config.toml
model = "image classifier"
translate = 0.12
kernel_size = 3
lr = 0.0031
max_precond_dim = 1024
adamw_lr_other_params = 0.0017
Rows from block 2, named by matrix and row number. Each number is 200 + 40 x the weight over its row's rms, rounded and kept within 0 to 999. All counts start at 0. After the name is the row's rms in percent of the matrix's.
# short0: shortcut pointwise conv, stride 2 (model.blocks.2.short.0.weight, 512x256x1x1), inputs 0-127
short0.248,097,163,213,230,268,190,152,233,185,231,206,225,178,205,184,186,161,154,238,184,230,289,203,191,243,126,199,245,170,215,181,229,176,236,231,203,147,225,190,166,224,182,202,161,188,192,185,207,141,145,156,163,227,186,196,184,201,151,222,171,225,183,132,235,129,191,204,174,202,182,261,170,227,302,104,202,222,170,250,149,174,159,173,186,212,150,242,184,221,224,196,202,186,162,180,279,192,211,166,277,211,196,182,226,187,177,221,208,230,222,207,182,222,167,122,213,200,202,219,208,161,135,214,134,173,307,174,207,206
short0.249,104,158,139,183,207,218,168,167,266,209,249,275,181,261,254,181,173,192,197,194,212,265,210,208,249,227,206,192,174,144,186,216,281,165,262,142,245,211,191,165,241,196,173,194,211,169,200,191,214,204,273,207,212,206,228,211,200,147,181,219,282,209,175,271,200,170,187,186,185,181,172,210,100,236,212,170,169,253,149,203,238,281,198,205,253,232,175,172,183,227,193,179,244,188,250,213,182,175,235,175,183,161,180,273,225,152,175,139,279,217,185,164,176,208,217,190,207,200,317,183,232,141,123,182,86,190,257,170,197
short0.250,099,188,223,168,250,155,245,170,236,268,200,240,153,249,181,198,230,232,144,170,208,240,272,192,221,233,168,192,209,203,285,143,194,208,170,190,180,214,241,238,214,236,188,161,188,176,179,230,172,198,222,278,168,223,192,181,201,229,207,163,151,200,174,171,194,186,196,172,206,233,222,209,214,180,218,127,175,192,218,256,244,143,228,216,160,217,177,217,185,165,150,105,183,242,222,157,136,228,217,152,84,221,147,209,228,212,173,186,146,189,195,247,208,198,112,173,210,219,187,114,162,189,320,222,190,200,134,162,170
short0.251,113,178,158,180,182,177,195,209,159,208,208,204,283,191,170,198,224,159,131,211,195,267,225,171,153,227,198,196,211,209,112,205,140,265,272,257,200,244,161,161,240,176,242,287,186,186,129,231,243,197,174,238,206,164,186,198,201,205,174,170,170,191,160,220,233,199,240,227,184,173,217,219,158,185,157,198,211,238,149,145,182,201,175,258,180,232,246,206,215,132,208,153,290,188,209,243,121,192,204,219,211,184,172,182,209,171,176,221,151,261,211,196,216,144,165,235,159,183,193,236,175,213,190,261,199,158,167,175,244
short0.252,088,238,187,202,154,180,141,209,163,143,202,175,160,176,187,248,206,226,153,166,248,211,183,209,197,181,99,166,284,143,175,180,160,195,201,213,195,196,225,190,201,189,222,178,167,159,167,220,147,198,217,185,157,226,217,152,201,242,170,237,242,157,256,256,167,301,167,128,179,181,221,128,189,163,143,233,218,169,243,243,124,156,137,190,217,311,211,129,213,179,211,202,197,243,182,179,195,170,144,225,169,215,169,243,269,249,286,205,216,181,170,134,189,211,210,166,182,237,198,199,172,262,206,194,221,204,232,261,130
short0.253,105,248,214,153,150,193,150,229,183,205,248,200,264,187,184,187,175,217,180,191,220,221,210,144,218,156,138,251,238,229,219,198,169,219,240,299,242,145,245,201,221,188,207,238,148,276,202,238,177,248,173,177,182,168,175,231,213,195,204,174,220,242,218,229,217,196,149,191,114,179,199,177,188,210,150,103,206,162,172,273,236,239,122,223,184,221,193,250,179,221,191,131,233,151,216,186,210,226,226,154,224,245,232,232,226,203,181,224,214,232,188,133,138,209,139,239,161,224,281,189,238,95,156,201,282,245,200,238,243
short0.254,104,191,212,198,261,187,220,157,255,163,185,245,178,199,222,171,162,227,180,197,288,209,139,165,187,195,176,188,231,253,183,208,176,199,183,228,197,230,230,239,225,150,178,141,213,242,218,262,205,207,143,141,276,197,183,221,233,208,198,162,253,226,133,174,148,283,268,159,257,175,192,216,214,205,180,250,241,145,217,154,197,163,262,169,187,129,241,172,246,214,133,158,181,191,150,133,187,178,204,103,191,110,151,207,191,217,199,155,173,178,200,222,159,225,262,186,194,231,220,161,162,187,173,226,232,284,180,162,188
short0.255,090,176,232,240,221,184,176,196,232,243,148,205,255,221,144,185,223,205,256,240,186,235,234,152,163,206,216,196,149,220,180,150,280,169,162,172,179,176,201,191,298,205,110,158,136,232,258,202,203,211,137,171,174,245,268,153,170,179,186,267,193,273,173,184,199,172,201,193,165,254,207,145,204,126,166,167,238,246,180,247,147,216,219,184,165,155,269,118,156,191,133,204,224,218,234,168,245,175,178,215,163,178,152,253,193,149,240,160,146,195,236,154,158,250,220,183,221,214,178,208,213,162,138,196,317,164,149,215,262
short0.256,090,172,206,220,140,178,200,198,170,186,152,183,115,214,186,245,110,214,211,208,208,170,238,181,128,198,191,213,217,236,197,180,254,217,229,185,240,237,219,172,248,245,169,210,220,134,167,165,155,181,258,164,187,190,184,191,183,163,249,245,237,196,142,223,199,169,177,181,152,153,142,161,146,187,179,205,228,154,186,253,250,208,185,143,186,133,165,218,149,152,200,178,199,290,201,155,273,193,233,183,132,261,299,196,285,203,111,222,187,91,214,283,197,340,191,160,187,226,236,210,181,212,211,193,238,201,160,203,189
short0.257,107,198,215,156,304,234,244,157,188,292,259,247,229,274,214,162,192,129,176,214,217,101,165,189,247,138,214,166,251,237,249,214,249,235,195,238,157,197,175,264,189,216,160,169,252,164,165,217,231,191,153,165,155,209,244,203,245,257,170,215,224,261,92,179,216,211,143,140,208,209,208,178,164,192,186,286,143,248,182,189,198,180,166,189,175,213,147,232,217,258,220,210,268,169,172,176,161,245,256,203,139,169,178,142,140,181,180,223,150,175,185,230,209,205,221,167,264,211,185,214,172,223,204,192,198,181,186,253,96
short0.258,104,175,280,177,184,195,151,200,203,217,187,332,227,196,128,107,266,149,141,197,273,228,234,230,111,229,205,143,198,170,185,186,146,160,176,215,213,169,222,220,167,234,188,180,230,245,171,193,185,225,190,209,192,213,139,179,193,219,226,85,186,266,146,200,217,261,207,170,181,202,149,256,180,187,152,185,248,122,194,160,162,204,245,187,147,240,187,185,208,227,96,164,203,207,234,243,235,197,179,198,251,232,282,234,204,198,214,186,173,248,207,193,169,202,166,153,192,258,215,189,207,252,184,186,169,164,151,194,93
short0.259,106,232,184,274,199,305,198,176,235,237,153,164,175,174,181,195,156,233,182,221,218,150,190,193,156,216,154,195,140,154,195,224,177,214,183,196,222,192,263,229,201,199,261,217,226,258,103,170,221,191,204,136,218,175,190,191,187,195,271,231,165,277,176,137,234,243,277,182,223,192,184,201,238,241,182,241,176,170,149,198,179,203,187,292,188,197,185,196,179,208,194,199,204,244,228,205,113,247,201,224,189,214,129,168,241,190,256,197,174,191,239,180,170,189,169,142,221,163,209,202,285,173,192,217,201,188,364,204,232
short0.260,092,218,208,138,156,205,174,146,165,199,160,174,178,227,240,227,204,176,246,142,139,254,169,185,248,212,196,205,254,224,267,243,120,176,191,242,169,227,182,181,152,197,191,162,241,160,187,122,225,191,204,194,223,131,139,147,142,249,226,173,165,234,127,205,185,194,337,171,130,164,178,177,224,205,190,117,257,207,201,238,199,286,277,133,141,219,163,248,189,273,183,221,261,244,230,209,224,183,197,108,160,129,191,156,250,223,154,177,218,222,255,146,135,259,188,226,220,224,157,244,173,166,156,150,118,187,168,216,204
short0.261,099,128,292,185,106,196,205,223,217,218,218,196,159,185,144,197,194,157,278,128,171,236,177,160,193,238,219,142,194,211,252,235,228,250,160,183,168,175,259,77,158,248,199,189,200,193,212,197,241,295,218,154,201,217,220,209,221,217,209,118,173,206,234,203,206,221,132,168,265,171,194,234,218,215,174,162,187,168,230,238,203,140,249,198,205,272,196,204,161,114,191,187,208,254,168,191,103,184,149,192,165,192,123,169,101,129,184,175,201,230,182,155,194,182,255,192,194,178,269,174,211,139,218,151,143,176,174,185,241
short0.262,109,115,213,141,146,103,228,176,240,192,213,129,237,216,218,153,214,209,136,168,231,222,175,171,202,144,242,109,196,137,259,186,250,154,192,223,250,233,161,275,323,212,159,264,256,167,204,138,256,216,251,209,206,276,150,167,143,201,276,188,209,243,187,190,130,213,247,243,204,191,193,189,110,287,160,230,201,266,163,141,179,179,153,248,201,209,235,218,200,205,231,214,214,224,152,201,205,160,168,170,238,249,255,224,165,159,172,230,193,209,191,164,140,231,226,107,167,175,210,195,151,177,177,186,138,228,192,260,200
short0.263,106,288,162,181,126,237,209,182,166,200,213,273,229,203,154,172,224,244,179,213,202,253,262,210,260,165,273,259,183,153,188,285,247,197,151,245,240,178,190,157,135,193,220,205,199,196,123,164,161,229,207,218,273,195,142,189,226,123,187,227,190,269,173,158,131,209,184,214,202,243,178,206,165,175,194,188,180,266,149,134,215,231,185,253,148,173,202,195,176,213,233,175,154,235,220,194,188,233,192,187,213,172,189,317,253,220,205,210,192,155,172,197,215,242,185,240,230,132,204,227,173,239,204,160,231,218,147,174,198
short0.264,101,137,254,245,210,165,245,183,157,243,203,162,199,278,180,259,223,205,231,175,223,226,203,163,122,278,199,170,174,178,192,160,239,198,190,215,237,191,165,329,212,140,206,190,197,177,218,231,186,243,176,140,143,235,182,221,189,222,249,157,200,223,171,156,203,191,184,226,238,125,192,254,206,179,214,247,131,246,185,217,272,228,170,207,258,177,184,244,296,204,155,193,189,194,234,195,276,164,177,189,170,135,176,170,201,167,249,138,183,143,219,148,195,193,203,321,149,204,250,160,175,260,272,192,245,236,193,251,174
short0.265,093,245,135,291,181,178,185,241,249,136,218,198,194,194,207,264,183,127,237,265,208,180,292,225,186,157,181,132,196,162,170,219,211,160,211,223,226,191,238,199,196,187,151,156,199,221,248,151,204,232,200,204,197,240,220,218,220,194,177,177,248,157,218,235,206,248,168,184,178,234,180,207,147,233,246,234,156,154,152,249,177,206,244,229,156,203,281,190,159,234,149,245,168,193,203,229,114,217,244,216,178,187,145,167,220,203,151,198,216,146,193,221,177,228,108,126,238,191,253,173,205,235,212,154,167,96,236,232,295
short0.266,103,189,200,279,189,256,177,164,182,322,185,193,216,227,201,151,139,268,127,185,175,223,260,170,149,189,228,160,173,224,212,122,226,167,210,174,229,159,217,246,218,228,196,252,186,236,144,146,218,266,205,211,205,148,219,211,244,204,227,308,136,211,161,152,214,236,169,199,118,229,264,217,227,162,267,161,178,146,178,211,218,168,175,150,216,171,114,178,209,201,162,215,179,264,174,181,256,201,244,178,273,193,210,213,162,169,161,120,235,163,59,160,152,160,175,210,225,174,264,157,210,188,229,217,154,217,123,217,257
short0.267,087,259,116,160,251,207,183,181,277,178,139,186,275,223,240,254,167,155,209,166,224,279,168,135,153,258,171,139,203,206,226,269,168,246,200,180,190,209,216,169,231,180,216,197,268,221,191,230,285,304,214,183,173,167,188,190,169,149,170,201,179,138,257,209,148,221,168,300,188,120,190,277,281,269,208,249,128,191,267,225,211,131,210,266,247,165,223,209,170,233,234,145,241,238,171,247,213,250,244,217,230,222,250,219,193,208,175,196,186,269,212,225,218,161,160,174,169,205,190,196,198,219,218,178,180,271,195,146,233
short0.268,106,229,179,160,195,244,163,157,162,169,156,225,127,130,150,218,265,113,142,156,196,207,225,191,149,170,168,214,168,156,207,196,162,159,194,170,215,224,146,211,312,145,196,238,198,177,198,208,230,186,178,194,223,166,291,214,191,234,235,175,180,103,157,233,264,238,184,171,177,158,212,170,216,203,271,116,213,254,201,215,192,177,225,197,258,230,150,168,180,157,224,182,190,165,162,218,252,253,174,209,241,191,194,210,221,217,236,177,161,209,214,244,200,203,187,210,244,153,184,244,206,221,213,167,167,201,145,242,189
short0.269,095,151,254,123,262,210,136,236,177,240,172,205,175,197,186,199,243,195,169,162,202,213,229,175,224,186,232,152,144,260,265,188,128,177,187,169,162,273,207,161,188,277,317,238,250,181,297,126,191,182,127,160,218,199,112,223,177,227,181,225,171,159,261,246,165,266,221,129,209,200,182,175,289,177,228,197,157,230,220,251,182,140,265,162,206,191,215,183,190,171,151,209,181,215,233,203,189,187,249,266,206,149,187,213,250,204,181,167,209,307,269,141,178,186,228,229,180,228,195,205,183,182,216,214,178,115,239,203,213
short0.270,102,213,165,217,220,255,252,258,247,219,181,204,161,240,143,187,151,236,142,190,249,209,203,230,121,184,214,154,239,262,217,170,180,182,173,188,234,216,206,213,208,218,206,188,213,203,205,151,123,162,207,236,189,321,169,300,199,260,173,166,234,180,196,158,178,232,211,215,178,123,208,207,187,203,154,227,235,143,219,136,209,227,166,215,198,156,180,228,236,189,228,192,189,75,175,275,274,190,195,239,164,231,222,216,226,170,215,231,222,218,162,198,131,228,199,293,207,86,186,215,183,214,229,148,201,263,177,244,222
short0.271,099,185,240,213,174,173,154,265,178,212,231,211,231,238,201,202,191,252,264,228,205,169,151,223,157,260,190,97,258,218,192,222,307,172,189,236,182,226,208,195,172,262,199,198,191,167,165,232,230,150,187,267,244,270,228,135,249,156,173,254,128,179,228,171,217,189,313,275,181,178,264,231,197,225,228,184,207,212,203,220,164,252,134,215,191,137,185,207,202,192,248,181,156,226,219,283,211,207,233,296,228,161,162,178,158,153,227,142,225,235,216,238,244,250,164,248,182,170,103,236,154,171,182,207,250,196,192,249,173
short0.272,098,277,209,168,212,108,219,136,221,227,153,202,196,186,197,134,205,199,222,216,196,112,182,201,171,155,161,195,243,200,155,133,182,201,212,250,263,223,215,178,161,239,162,183,192,150,254,165,166,202,260,234,214,190,165,209,210,190,175,162,163,216,201,174,251,143,215,234,250,179,225,166,254,264,259,150,212,159,199,211,189,155,226,136,231,233,157,154,198,186,220,174,202,159,202,202,177,152,168,188,189,257,176,212,164,258,194,143,205,170,213,236,326,166,175,217,269,170,222,202,158,253,178,173,195,167,195,225,190
short0.273,096,221,204,183,192,209,194,232,193,172,280,272,142,172,156,204,177,212,160,285,219,172,156,244,192,206,210,223,171,167,213,160,211,204,268,247,220,220,151,277,243,172,273,165,259,175,227,221,286,196,248,186,241,181,228,294,187,224,231,185,194,150,240,212,215,145,185,183,198,259,244,201,168,126,287,238,200,184,146,192,197,233,167,215,145,185,246,197,221,209,222,243,256,214,208,233,175,246,166,127,140,213,238,256,182,95,210,220,155,159,194,156,159,213,138,234,203,222,220,255,128,221,191,212,328,193,176,253,123
short0.274,111,161,226,237,177,220,184,183,212,159,118,259,142,143,162,259,142,244,200,187,296,235,224,216,207,185,132,146,210,208,212,214,188,224,143,116,173,174,168,267,116,198,171,201,196,249,219,148,235,121,200,230,281,168,229,189,134,290,162,221,173,235,174,173,212,214,179,174,245,251,230,209,189,171,185,202,236,171,212,163,196,217,215,220,228,170,191,188,246,255,149,130,205,174,243,242,192,173,158,206,195,201,247,162,166,244,178,151,181,182,198,255,210,213,175,174,167,155,263,185,201,256,214,157,214,265,147,151,240
short0.275,104,206,151,141,179,180,138,216,182,197,197,178,219,187,187,223,149,285,198,164,134,234,196,147,127,185,202,183,179,131,225,175,173,186,234,193,223,213,164,221,199,157,230,138,195,216,204,247,197,192,182,200,224,157,212,221,203,171,160,167,181,220,210,200,142,216,166,229,217,168,211,159,299,197,160,211,204,154,191,224,224,221,219,194,142,170,213,173,203,281,191,239,167,188,211,249,26,206,228,194,189,163,118,259,147,161,155,208,186,175,208,197,266,187,258,199,185,171,192,202,215,223,135,187,131,246,354,168,133
short0.276,096,303,265,197,212,228,209,207,182,150,192,241,133,176,135,233,209,207,243,239,180,129,186,218,214,212,93,241,210,205,211,174,216,135,201,283,191,239,154,225,190,122,274,193,92,163,217,188,213,247,210,166,205,207,238,201,150,128,183,180,179,108,239,166,186,92,175,227,175,195,244,174,222,137,205,188,225,205,289,210,173,230,190,198,226,223,154,133,255,227,218,179,183,215,197,251,195,231,157,232,187,197,231,188,226,176,190,139,212,194,209,223,159,138,154,287,253,229,228,231,120,202,182,290,251,173,257,235,205
short0.277,103,180,182,223,207,200,158,276,172,178,188,212,204,166,233,206,268,237,157,211,209,192,241,145,227,156,244,131,206,148,193,163,180,205,135,169,260,268,225,164,178,182,189,168,239,246,152,221,164,210,256,181,168,247,212,192,192,222,134,203,223,185,119,208,177,167,213,246,198,198,198,184,196,267,190,219,227,262,188,193,211,241,154,203,137,255,204,182,163,184,283,146,177,246,233,193,234,127,172,117,227,208,184,229,206,204,170,215,224,147,268,155,195,230,148,269,148,223,157,178,161,215,207,218,201,199,212,163,161
short0.278,099,159,140,234,200,167,184,182,220,240,247,146,215,193,188,282,216,247,162,196,168,217,201,190,224,229,184,113,202,160,206,169,200,119,263,195,201,273,146,173,158,151,59,207,302,172,198,217,227,168,158,192,211,156,242,240,243,183,230,177,206,219,193,232,212,226,176,161,185,170,148,244,246,164,180,202,206,196,243,214,240,182,131,211,211,259,125,229,195,249,185,176,223,196,190,233,244,202,215,195,201,195,217,234,86,278,183,207,248,143,208,171,148,218,184,303,198,178,243,239,105,184,202,226,252,204,278,159,226
short0.279,106,190,265,118,233,248,242,199,230,268,198,228,207,220,186,209,185,213,240,174,237,110,300,159,186,121,244,156,222,257,244,225,174,220,260,221,192,177,182,225,264,198,159,242,273,156,266,216,215,146,205,197,145,207,225,218,248,203,144,101,224,211,152,192,168,160,186,196,231,104,169,224,204,181,153,222,221,155,197,159,266,198,144,241,163,253,206,191,193,233,205,239,220,153,148,181,226,208,292,252,177,171,244,203,268,167,222,248,194,191,223,197,229,125,144,177,187,254,233,166,180,215,222,174,195,186,192,187,266
short0.280,106,227,184,210,148,172,221,210,229,278,199,165,188,214,130,223,241,260,245,166,155,210,207,185,202,242,184,201,154,282,239,157,200,152,254,292,197,227,210,117,164,219,206,274,205,184,242,181,118,197,160,206,232,172,193,230,165,205,230,215,171,174,205,188,215,162,222,213,313,224,193,186,170,209,137,232,166,176,221,216,117,122,165,208,225,229,229,136,175,247,243,153,263,166,159,205,219,150,218,240,206,172,248,145,151,230,181,213,165,194,114,221,334,230,177,198,234,212,153,212,215,184,266,231,228,256,199,209,263
short0.281,098,267,178,295,233,181,187,97,199,149,245,210,189,212,213,234,246,239,179,205,179,200,221,167,229,195,203,126,185,134,219,199,156,232,181,167,261,207,195,177,205,246,223,243,211,224,190,168,235,214,181,250,239,198,200,204,170,249,169,216,245,170,171,213,178,239,119,195,200,134,212,247,293,138,190,190,154,151,145,204,235,201,227,209,209,139,176,187,181,213,182,286,240,246,175,230,161,266,254,162,135,255,181,165,276,187,211,242,215,252,183,254,185,242,118,201,147,202,189,211,231,187,326,229,168,205,272,218,328
short0.282,094,188,206,222,200,155,148,174,221,268,239,155,165,119,171,170,173,202,190,164,234,172,193,203,163,246,131,227,217,211,222,231,157,203,151,161,195,246,170,204,160,229,219,184,198,202,216,179,276,195,181,174,111,235,211,228,179,237,213,159,157,204,188,163,162,239,138,181,168,284,189,277,221,266,185,201,218,235,237,184,240,178,150,147,158,187,137,195,240,211,305,185,211,176,246,178,224,278,166,198,280,216,155,249,215,251,269,257,101,243,298,156,222,226,180,177,207,185,207,236,200,239,155,264,161,164,227,230,193
short0.283,089,178,154,191,196,213,217,127,211,184,323,190,309,195,261,233,135,248,199,225,171,170,198,126,170,174,288,257,180,208,165,226,177,177,227,188,245,223,209,142,192,196,181,263,230,229,258,200,176,132,226,199,250,199,227,239,113,202,204,151,187,247,183,226,244,234,165,327,159,137,178,128,194,228,182,251,230,196,153,188,140,235,174,222,251,199,209,180,186,204,182,217,156,194,218,229,220,170,184,154,210,232,209,140,236,222,144,176,272,144,195,217,190,195,267,210,185,185,135,207,302,235,197,165,269,250,222,174,240
short0.284,103,167,266,189,160,242,132,184,227,174,175,174,184,239,257,216,248,290,193,192,153,199,175,183,258,186,150,251,161,209,245,208,228,150,244,118,137,200,156,212,143,188,145,178,230,199,166,160,129,175,294,214,171,140,162,270,270,197,167,302,184,163,211,200,148,194,222,205,159,208,194,138,186,348,207,217,181,237,173,185,159,202,204,201,174,198,96,169,182,173,202,145,164,176,187,130,197,154,140,185,221,174,245,199,275,161,234,218,207,224,192,213,217,205,221,127,184,217,231,215,233,217,198,176,197,146,165,267,152
short0.285,081,212,138,210,184,206,206,169,274,138,240,264,247,167,236,204,202,234,298,227,180,217,226,198,173,167,231,189,240,170,271,188,198,188,201,193,162,137,132,181,212,179,207,163,193,195,220,181,175,209,237,166,153,192,188,176,183,126,305,132,203,152,168,230,203,208,134,133,191,187,225,149,215,243,246,145,176,152,197,188,212,177,216,178,282,249,122,191,135,245,214,211,153,154,201,217,227,302,264,140,167,213,206,210,163,201,149,196,204,264,165,210,335,178,174,155,199,252,158,218,222,225,244,195,198,177,169,175,167
short0.286,095,138,181,212,215,277,234,214,151,216,188,206,214,281,123,172,186,227,227,141,179,237,214,151,256,168,211,188,199,202,181,219,264,180,110,202,159,142,189,224,147,125,218,147,250,277,195,254,230,186,235,237,163,197,188,157,183,222,246,211,178,228,234,270,218,154,145,232,256,219,147,183,241,215,161,153,246,174,194,144,133,203,228,208,226,196,238,209,161,147,209,191,164,247,164,233,265,189,196,265,194,211,194,255,159,149,197,184,264,217,245,153,213,182,169,159,196,222,166,162,232,165,149,166,184,158,256,209,127
short0.287,089,185,189,244,244,265,167,226,205,211,211,176,199,165,252,281,191,226,188,188,203,228,277,218,195,180,247,237,178,203,200,165,204,172,273,280,210,172,213,237,274,209,237,239,163,209,199,192,248,185,209,186,261,239,148,173,232,113,266,170,250,284,202,201,224,263,209,137,194,192,236,258,203,185,200,157,180,197,241,228,222,275,203,155,167,107,218,182,264,191,239,185,258,187,193,97,176,176,194,163,130,169,190,249,183,182,185,261,156,214,212,177,193,242,233,223,207,218,236,160,125,179,208,179,163,171,166,298,188
short0.288,090,153,222,197,217,244,209,151,217,224,241,248,217,168,130,216,219,138,153,155,131,217,231,200,240,187,253,228,214,185,173,248,182,253,221,180,168,115,171,236,142,274,269,207,178,292,185,242,134,172,238,167,196,182,234,298,263,230,226,128,233,194,198,189,157,147,206,204,234,222,159,254,190,199,220,197,298,109,218,224,155,316,145,213,192,217,157,231,179,212,236,192,229,185,224,195,218,264,218,160,262,229,209,191,226,227,168,206,128,194,201,216,162,265,185,157,214,171,205,249,215,175,254,230,222,167,220,191,114
short0.289,114,154,247,170,168,284,234,198,178,160,143,131,237,258,197,204,75,178,203,156,262,206,211,224,225,191,242,140,166,233,221,159,194,186,203,263,198,238,232,293,209,179,203,190,225,172,192,159,188,213,131,251,158,154,200,183,196,219,288,163,126,148,180,169,275,152,255,213,158,142,219,161,198,174,143,210,201,188,163,188,263,203,188,171,210,254,201,228,231,181,169,204,201,187,141,209,199,195,207,193,163,180,228,211,270,191,205,262,168,223,201,177,185,231,231,217,108,224,270,137,211,137,179,199,209,243,210,202,174
short0.290,093,248,206,197,272,255,271,217,257,199,205,156,201,239,232,193,156,168,152,144,231,150,236,255,303,183,161,229,251,121,211,233,231,200,247,169,165,271,205,150,182,239,233,185,160,168,158,193,208,224,310,258,218,213,129,132,247,148,200,181,199,222,182,147,140,200,209,172,192,135,202,223,161,191,152,151,143,211,204,120,228,220,249,229,142,171,222,191,283,169,233,229,250,153,233,169,199,266,241,286,178,185,133,209,238,184,185,109,140,162,206,113,213,152,184,177,281,264,170,190,246,242,256,187,229,167,201,173,169
short0.291,096,206,177,242,237,188,221,188,143,206,182,193,184,159,175,198,160,231,152,202,76,217,172,203,244,228,140,195,236,194,184,239,227,221,144,311,241,189,230,175,239,154,213,225,244,184,201,120,208,194,300,157,187,192,265,235,264,191,246,230,240,202,220,220,237,194,182,111,215,255,217,163,231,182,180,139,206,244,214,211,205,189,232,236,156,235,195,220,171,216,171,179,267,214,204,203,207,162,236,206,176,239,213,185,238,149,163,229,204,259,214,169,152,221,121,72,142,160,172,188,186,206,238,286,261,228,245,165,202
short0.292,092,139,245,236,179,289,165,213,133,279,240,227,232,106,230,170,179,231,165,207,198,212,233,249,164,189,114,248,194,339,183,230,179,190,142,142,261,159,229,160,122,227,285,166,280,196,177,176,210,275,147,232,186,153,277,160,174,232,165,195,197,254,223,185,176,188,184,143,162,240,191,305,172,253,218,164,170,182,155,184,225,253,205,182,234,224,244,209,179,203,220,198,211,254,185,179,188,224,168,259,253,227,231,155,211,222,179,175,159,260,250,274,175,245,129,199,176,152,176,225,252,239,210,218,189,203,235,175,197
short0.293,096,233,209,178,239,244,291,211,172,137,180,284,245,118,196,269,160,197,224,171,237,216,220,206,247,146,195,260,205,197,228,176,222,241,201,204,229,214,292,231,182,190,175,226,212,246,218,165,195,170,237,190,174,214,269,227,196,159,184,183,203,156,224,254,144,271,288,226,209,164,227,159,291,239,215,262,215,298,256,205,217,219,201,156,239,256,161,199,145,210,149,186,183,227,200,238,213,182,210,194,240,237,208,177,218,287,183,219,162,205,237,234,190,219,262,207,286,201,324,198,202,145,128,258,223,229,200,74,159
short0.294,107,213,298,223,129,219,209,191,200,209,192,211,207,244,251,244,144,190,277,202,356,190,180,122,169,213,188,249,230,216,135,270,226,228,171,191,224,170,157,138,161,200,185,136,192,181,194,185,165,198,170,268,292,233,129,217,251,202,276,252,158,193,227,199,208,175,163,161,158,227,262,284,175,134,182,250,150,154,219,162,167,212,194,175,217,167,144,209,168,208,219,160,254,192,231,194,212,189,132,209,156,183,256,204,286,232,177,149,213,134,168,193,240,188,215,206,182,179,218,181,168,271,217,239,216,215,253,183,183
short0.295,102,203,226,215,210,159,234,188,246,179,169,211,82,223,261,278,122,199,233,161,196,172,215,201,174,179,191,186,180,159,161,219,127,165,251,174,191,188,189,240,225,188,209,188,168,188,249,212,232,198,159,203,188,125,188,127,182,128,195,217,201,210,183,250,259,219,228,195,206,235,162,229,133,220,256,174,202,151,243,232,148,199,212,199,163,219,210,264,243,199,145,171,200,196,189,166,218,235,254,331,140,185,238,222,223,201,188,255,219,235,183,198,182,122,210,158,217,236,210,203,176,152,136,156,216,168,170,200,267
short0.296,092,212,206,221,215,189,205,242,166,158,183,213,230,204,229,137,207,235,206,225,164,216,254,204,285,216,195,130,201,168,258,238,203,196,160,225,120,199,207,196,199,223,154,188,158,126,247,198,153,186,117,274,161,195,198,189,225,149,216,231,191,326,205,213,140,142,211,143,220,177,203,156,143,225,135,125,160,199,215,182,243,244,247,151,184,195,248,221,204,225,212,157,203,230,185,229,151,151,206,250,230,212,111,252,141,152,210,189,174,259,265,174,202,163,211,157,229,209,150,227,176,167,138,109,233,135,183,171,231
short0.297,084,174,177,237,204,240,274,121,235,203,206,182,210,206,229,202,193,166,172,210,202,246,271,100,187,183,221,238,188,108,261,223,149,231,123,201,238,240,200,209,191,174,163,191,175,152,176,183,188,220,170,168,270,244,204,158,202,159,168,197,224,248,211,155,220,206,185,203,206,181,199,162,234,233,170,126,184,131,214,148,201,130,188,307,200,238,220,242,164,141,175,186,144,220,276,254,216,197,235,284,240,215,244,253,238,240,192,189,176,152,188,131,151,185,214,182,215,165,113,270,203,201,207,223,202,185,133,192,221
short0.298,113,229,234,210,253,194,148,201,260,241,234,275,276,207,167,182,184,214,209,220,238,138,132,217,199,206,269,181,196,196,153,157,151,197,172,166,203,214,196,198,193,221,194,95,223,193,159,154,192,305,203,220,244,212,272,193,176,207,192,156,207,228,227,259,211,204,199,163,250,202,118,173,194,220,191,240,239,202,196,207,110,260,301,158,193,232,193,184,192,220,165,168,194,249,159,146,207,223,303,237,153,169,262,100,187,193,145,177,169,141,221,181,207,142,172,180,186,215,203,181,243,199,218,143,194,199,270,270,155
short0.299,099,201,197,180,182,194,212,150,232,149,217,200,227,253,180,249,155,276,243,172,170,220,157,217,169,170,193,189,178,150,204,193,191,265,167,213,208,178,277,164,205,189,212,237,160,172,149,192,227,206,209,161,285,128,226,218,155,204,213,286,179,178,149,218,234,175,179,180,151,217,159,286,224,255,186,242,181,240,200,125,194,148,223,211,154,130,182,204,254,261,229,80,206,226,155,249,196,183,179,255,204,203,128,158,172,149,169,239,233,148,186,196,176,213,208,155,265,192,139,171,172,192,138,269,209,173,227,296,187
short0.300,095,228,281,150,319,245,149,213,156,187,144,308,162,223,226,211,187,170,197,174,203,169,225,190,157,183,195,206,190,132,162,255,161,217,234,210,146,188,210,146,203,157,227,231,266,199,190,219,224,230,294,217,201,159,161,182,170,240,140,298,185,179,152,130,187,164,213,178,202,216,224,253,159,212,222,173,240,251,187,238,159,206,225,103,187,172,157,150,204,74,220,214,208,241,268,208,158,229,178,172,236,164,220,197,188,137,174,212,185,180,214,177,216,242,243,166,236,241,226,197,248,176,198,165,146,231,159,220,128
short0.301,100,166,214,154,214,213,210,189,210,233,192,181,113,216,147,254,286,208,198,182,251,209,234,191,144,258,246,136,202,249,202,237,202,191,202,202,227,215,212,161,183,163,253,234,298,243,249,164,131,225,233,219,89,168,187,235,190,204,246,182,243,264,231,203,193,249,226,124,216,132,210,168,217,188,242,170,249,190,202,126,173,258,163,226,194,232,215,198,231,237,203,185,165,265,229,221,144,281,184,161,198,213,207,223,122,220,216,186,195,187,252,181,218,136,187,122,229,275,253,167,196,203,242,168,256,252,140,202,125
short0.302,093,220,255,177,224,187,194,237,190,133,173,242,176,209,279,158,210,184,201,234,184,225,183,203,234,87,154,264,158,187,243,195,267,267,184,158,189,169,228,153,164,221,268,223,246,213,247,256,181,200,216,295,186,243,198,180,204,178,238,261,210,180,237,238,159,228,196,135,201,264,190,195,241,210,179,274,189,256,142,189,269,237,208,211,118,203,241,315,221,189,233,179,159,189,185,208,186,178,240,221,65,188,213,228,134,183,311,309,259,198,172,185,171,263,188,239,203,243,202,235,230,235,202,176,180,244,156,227,163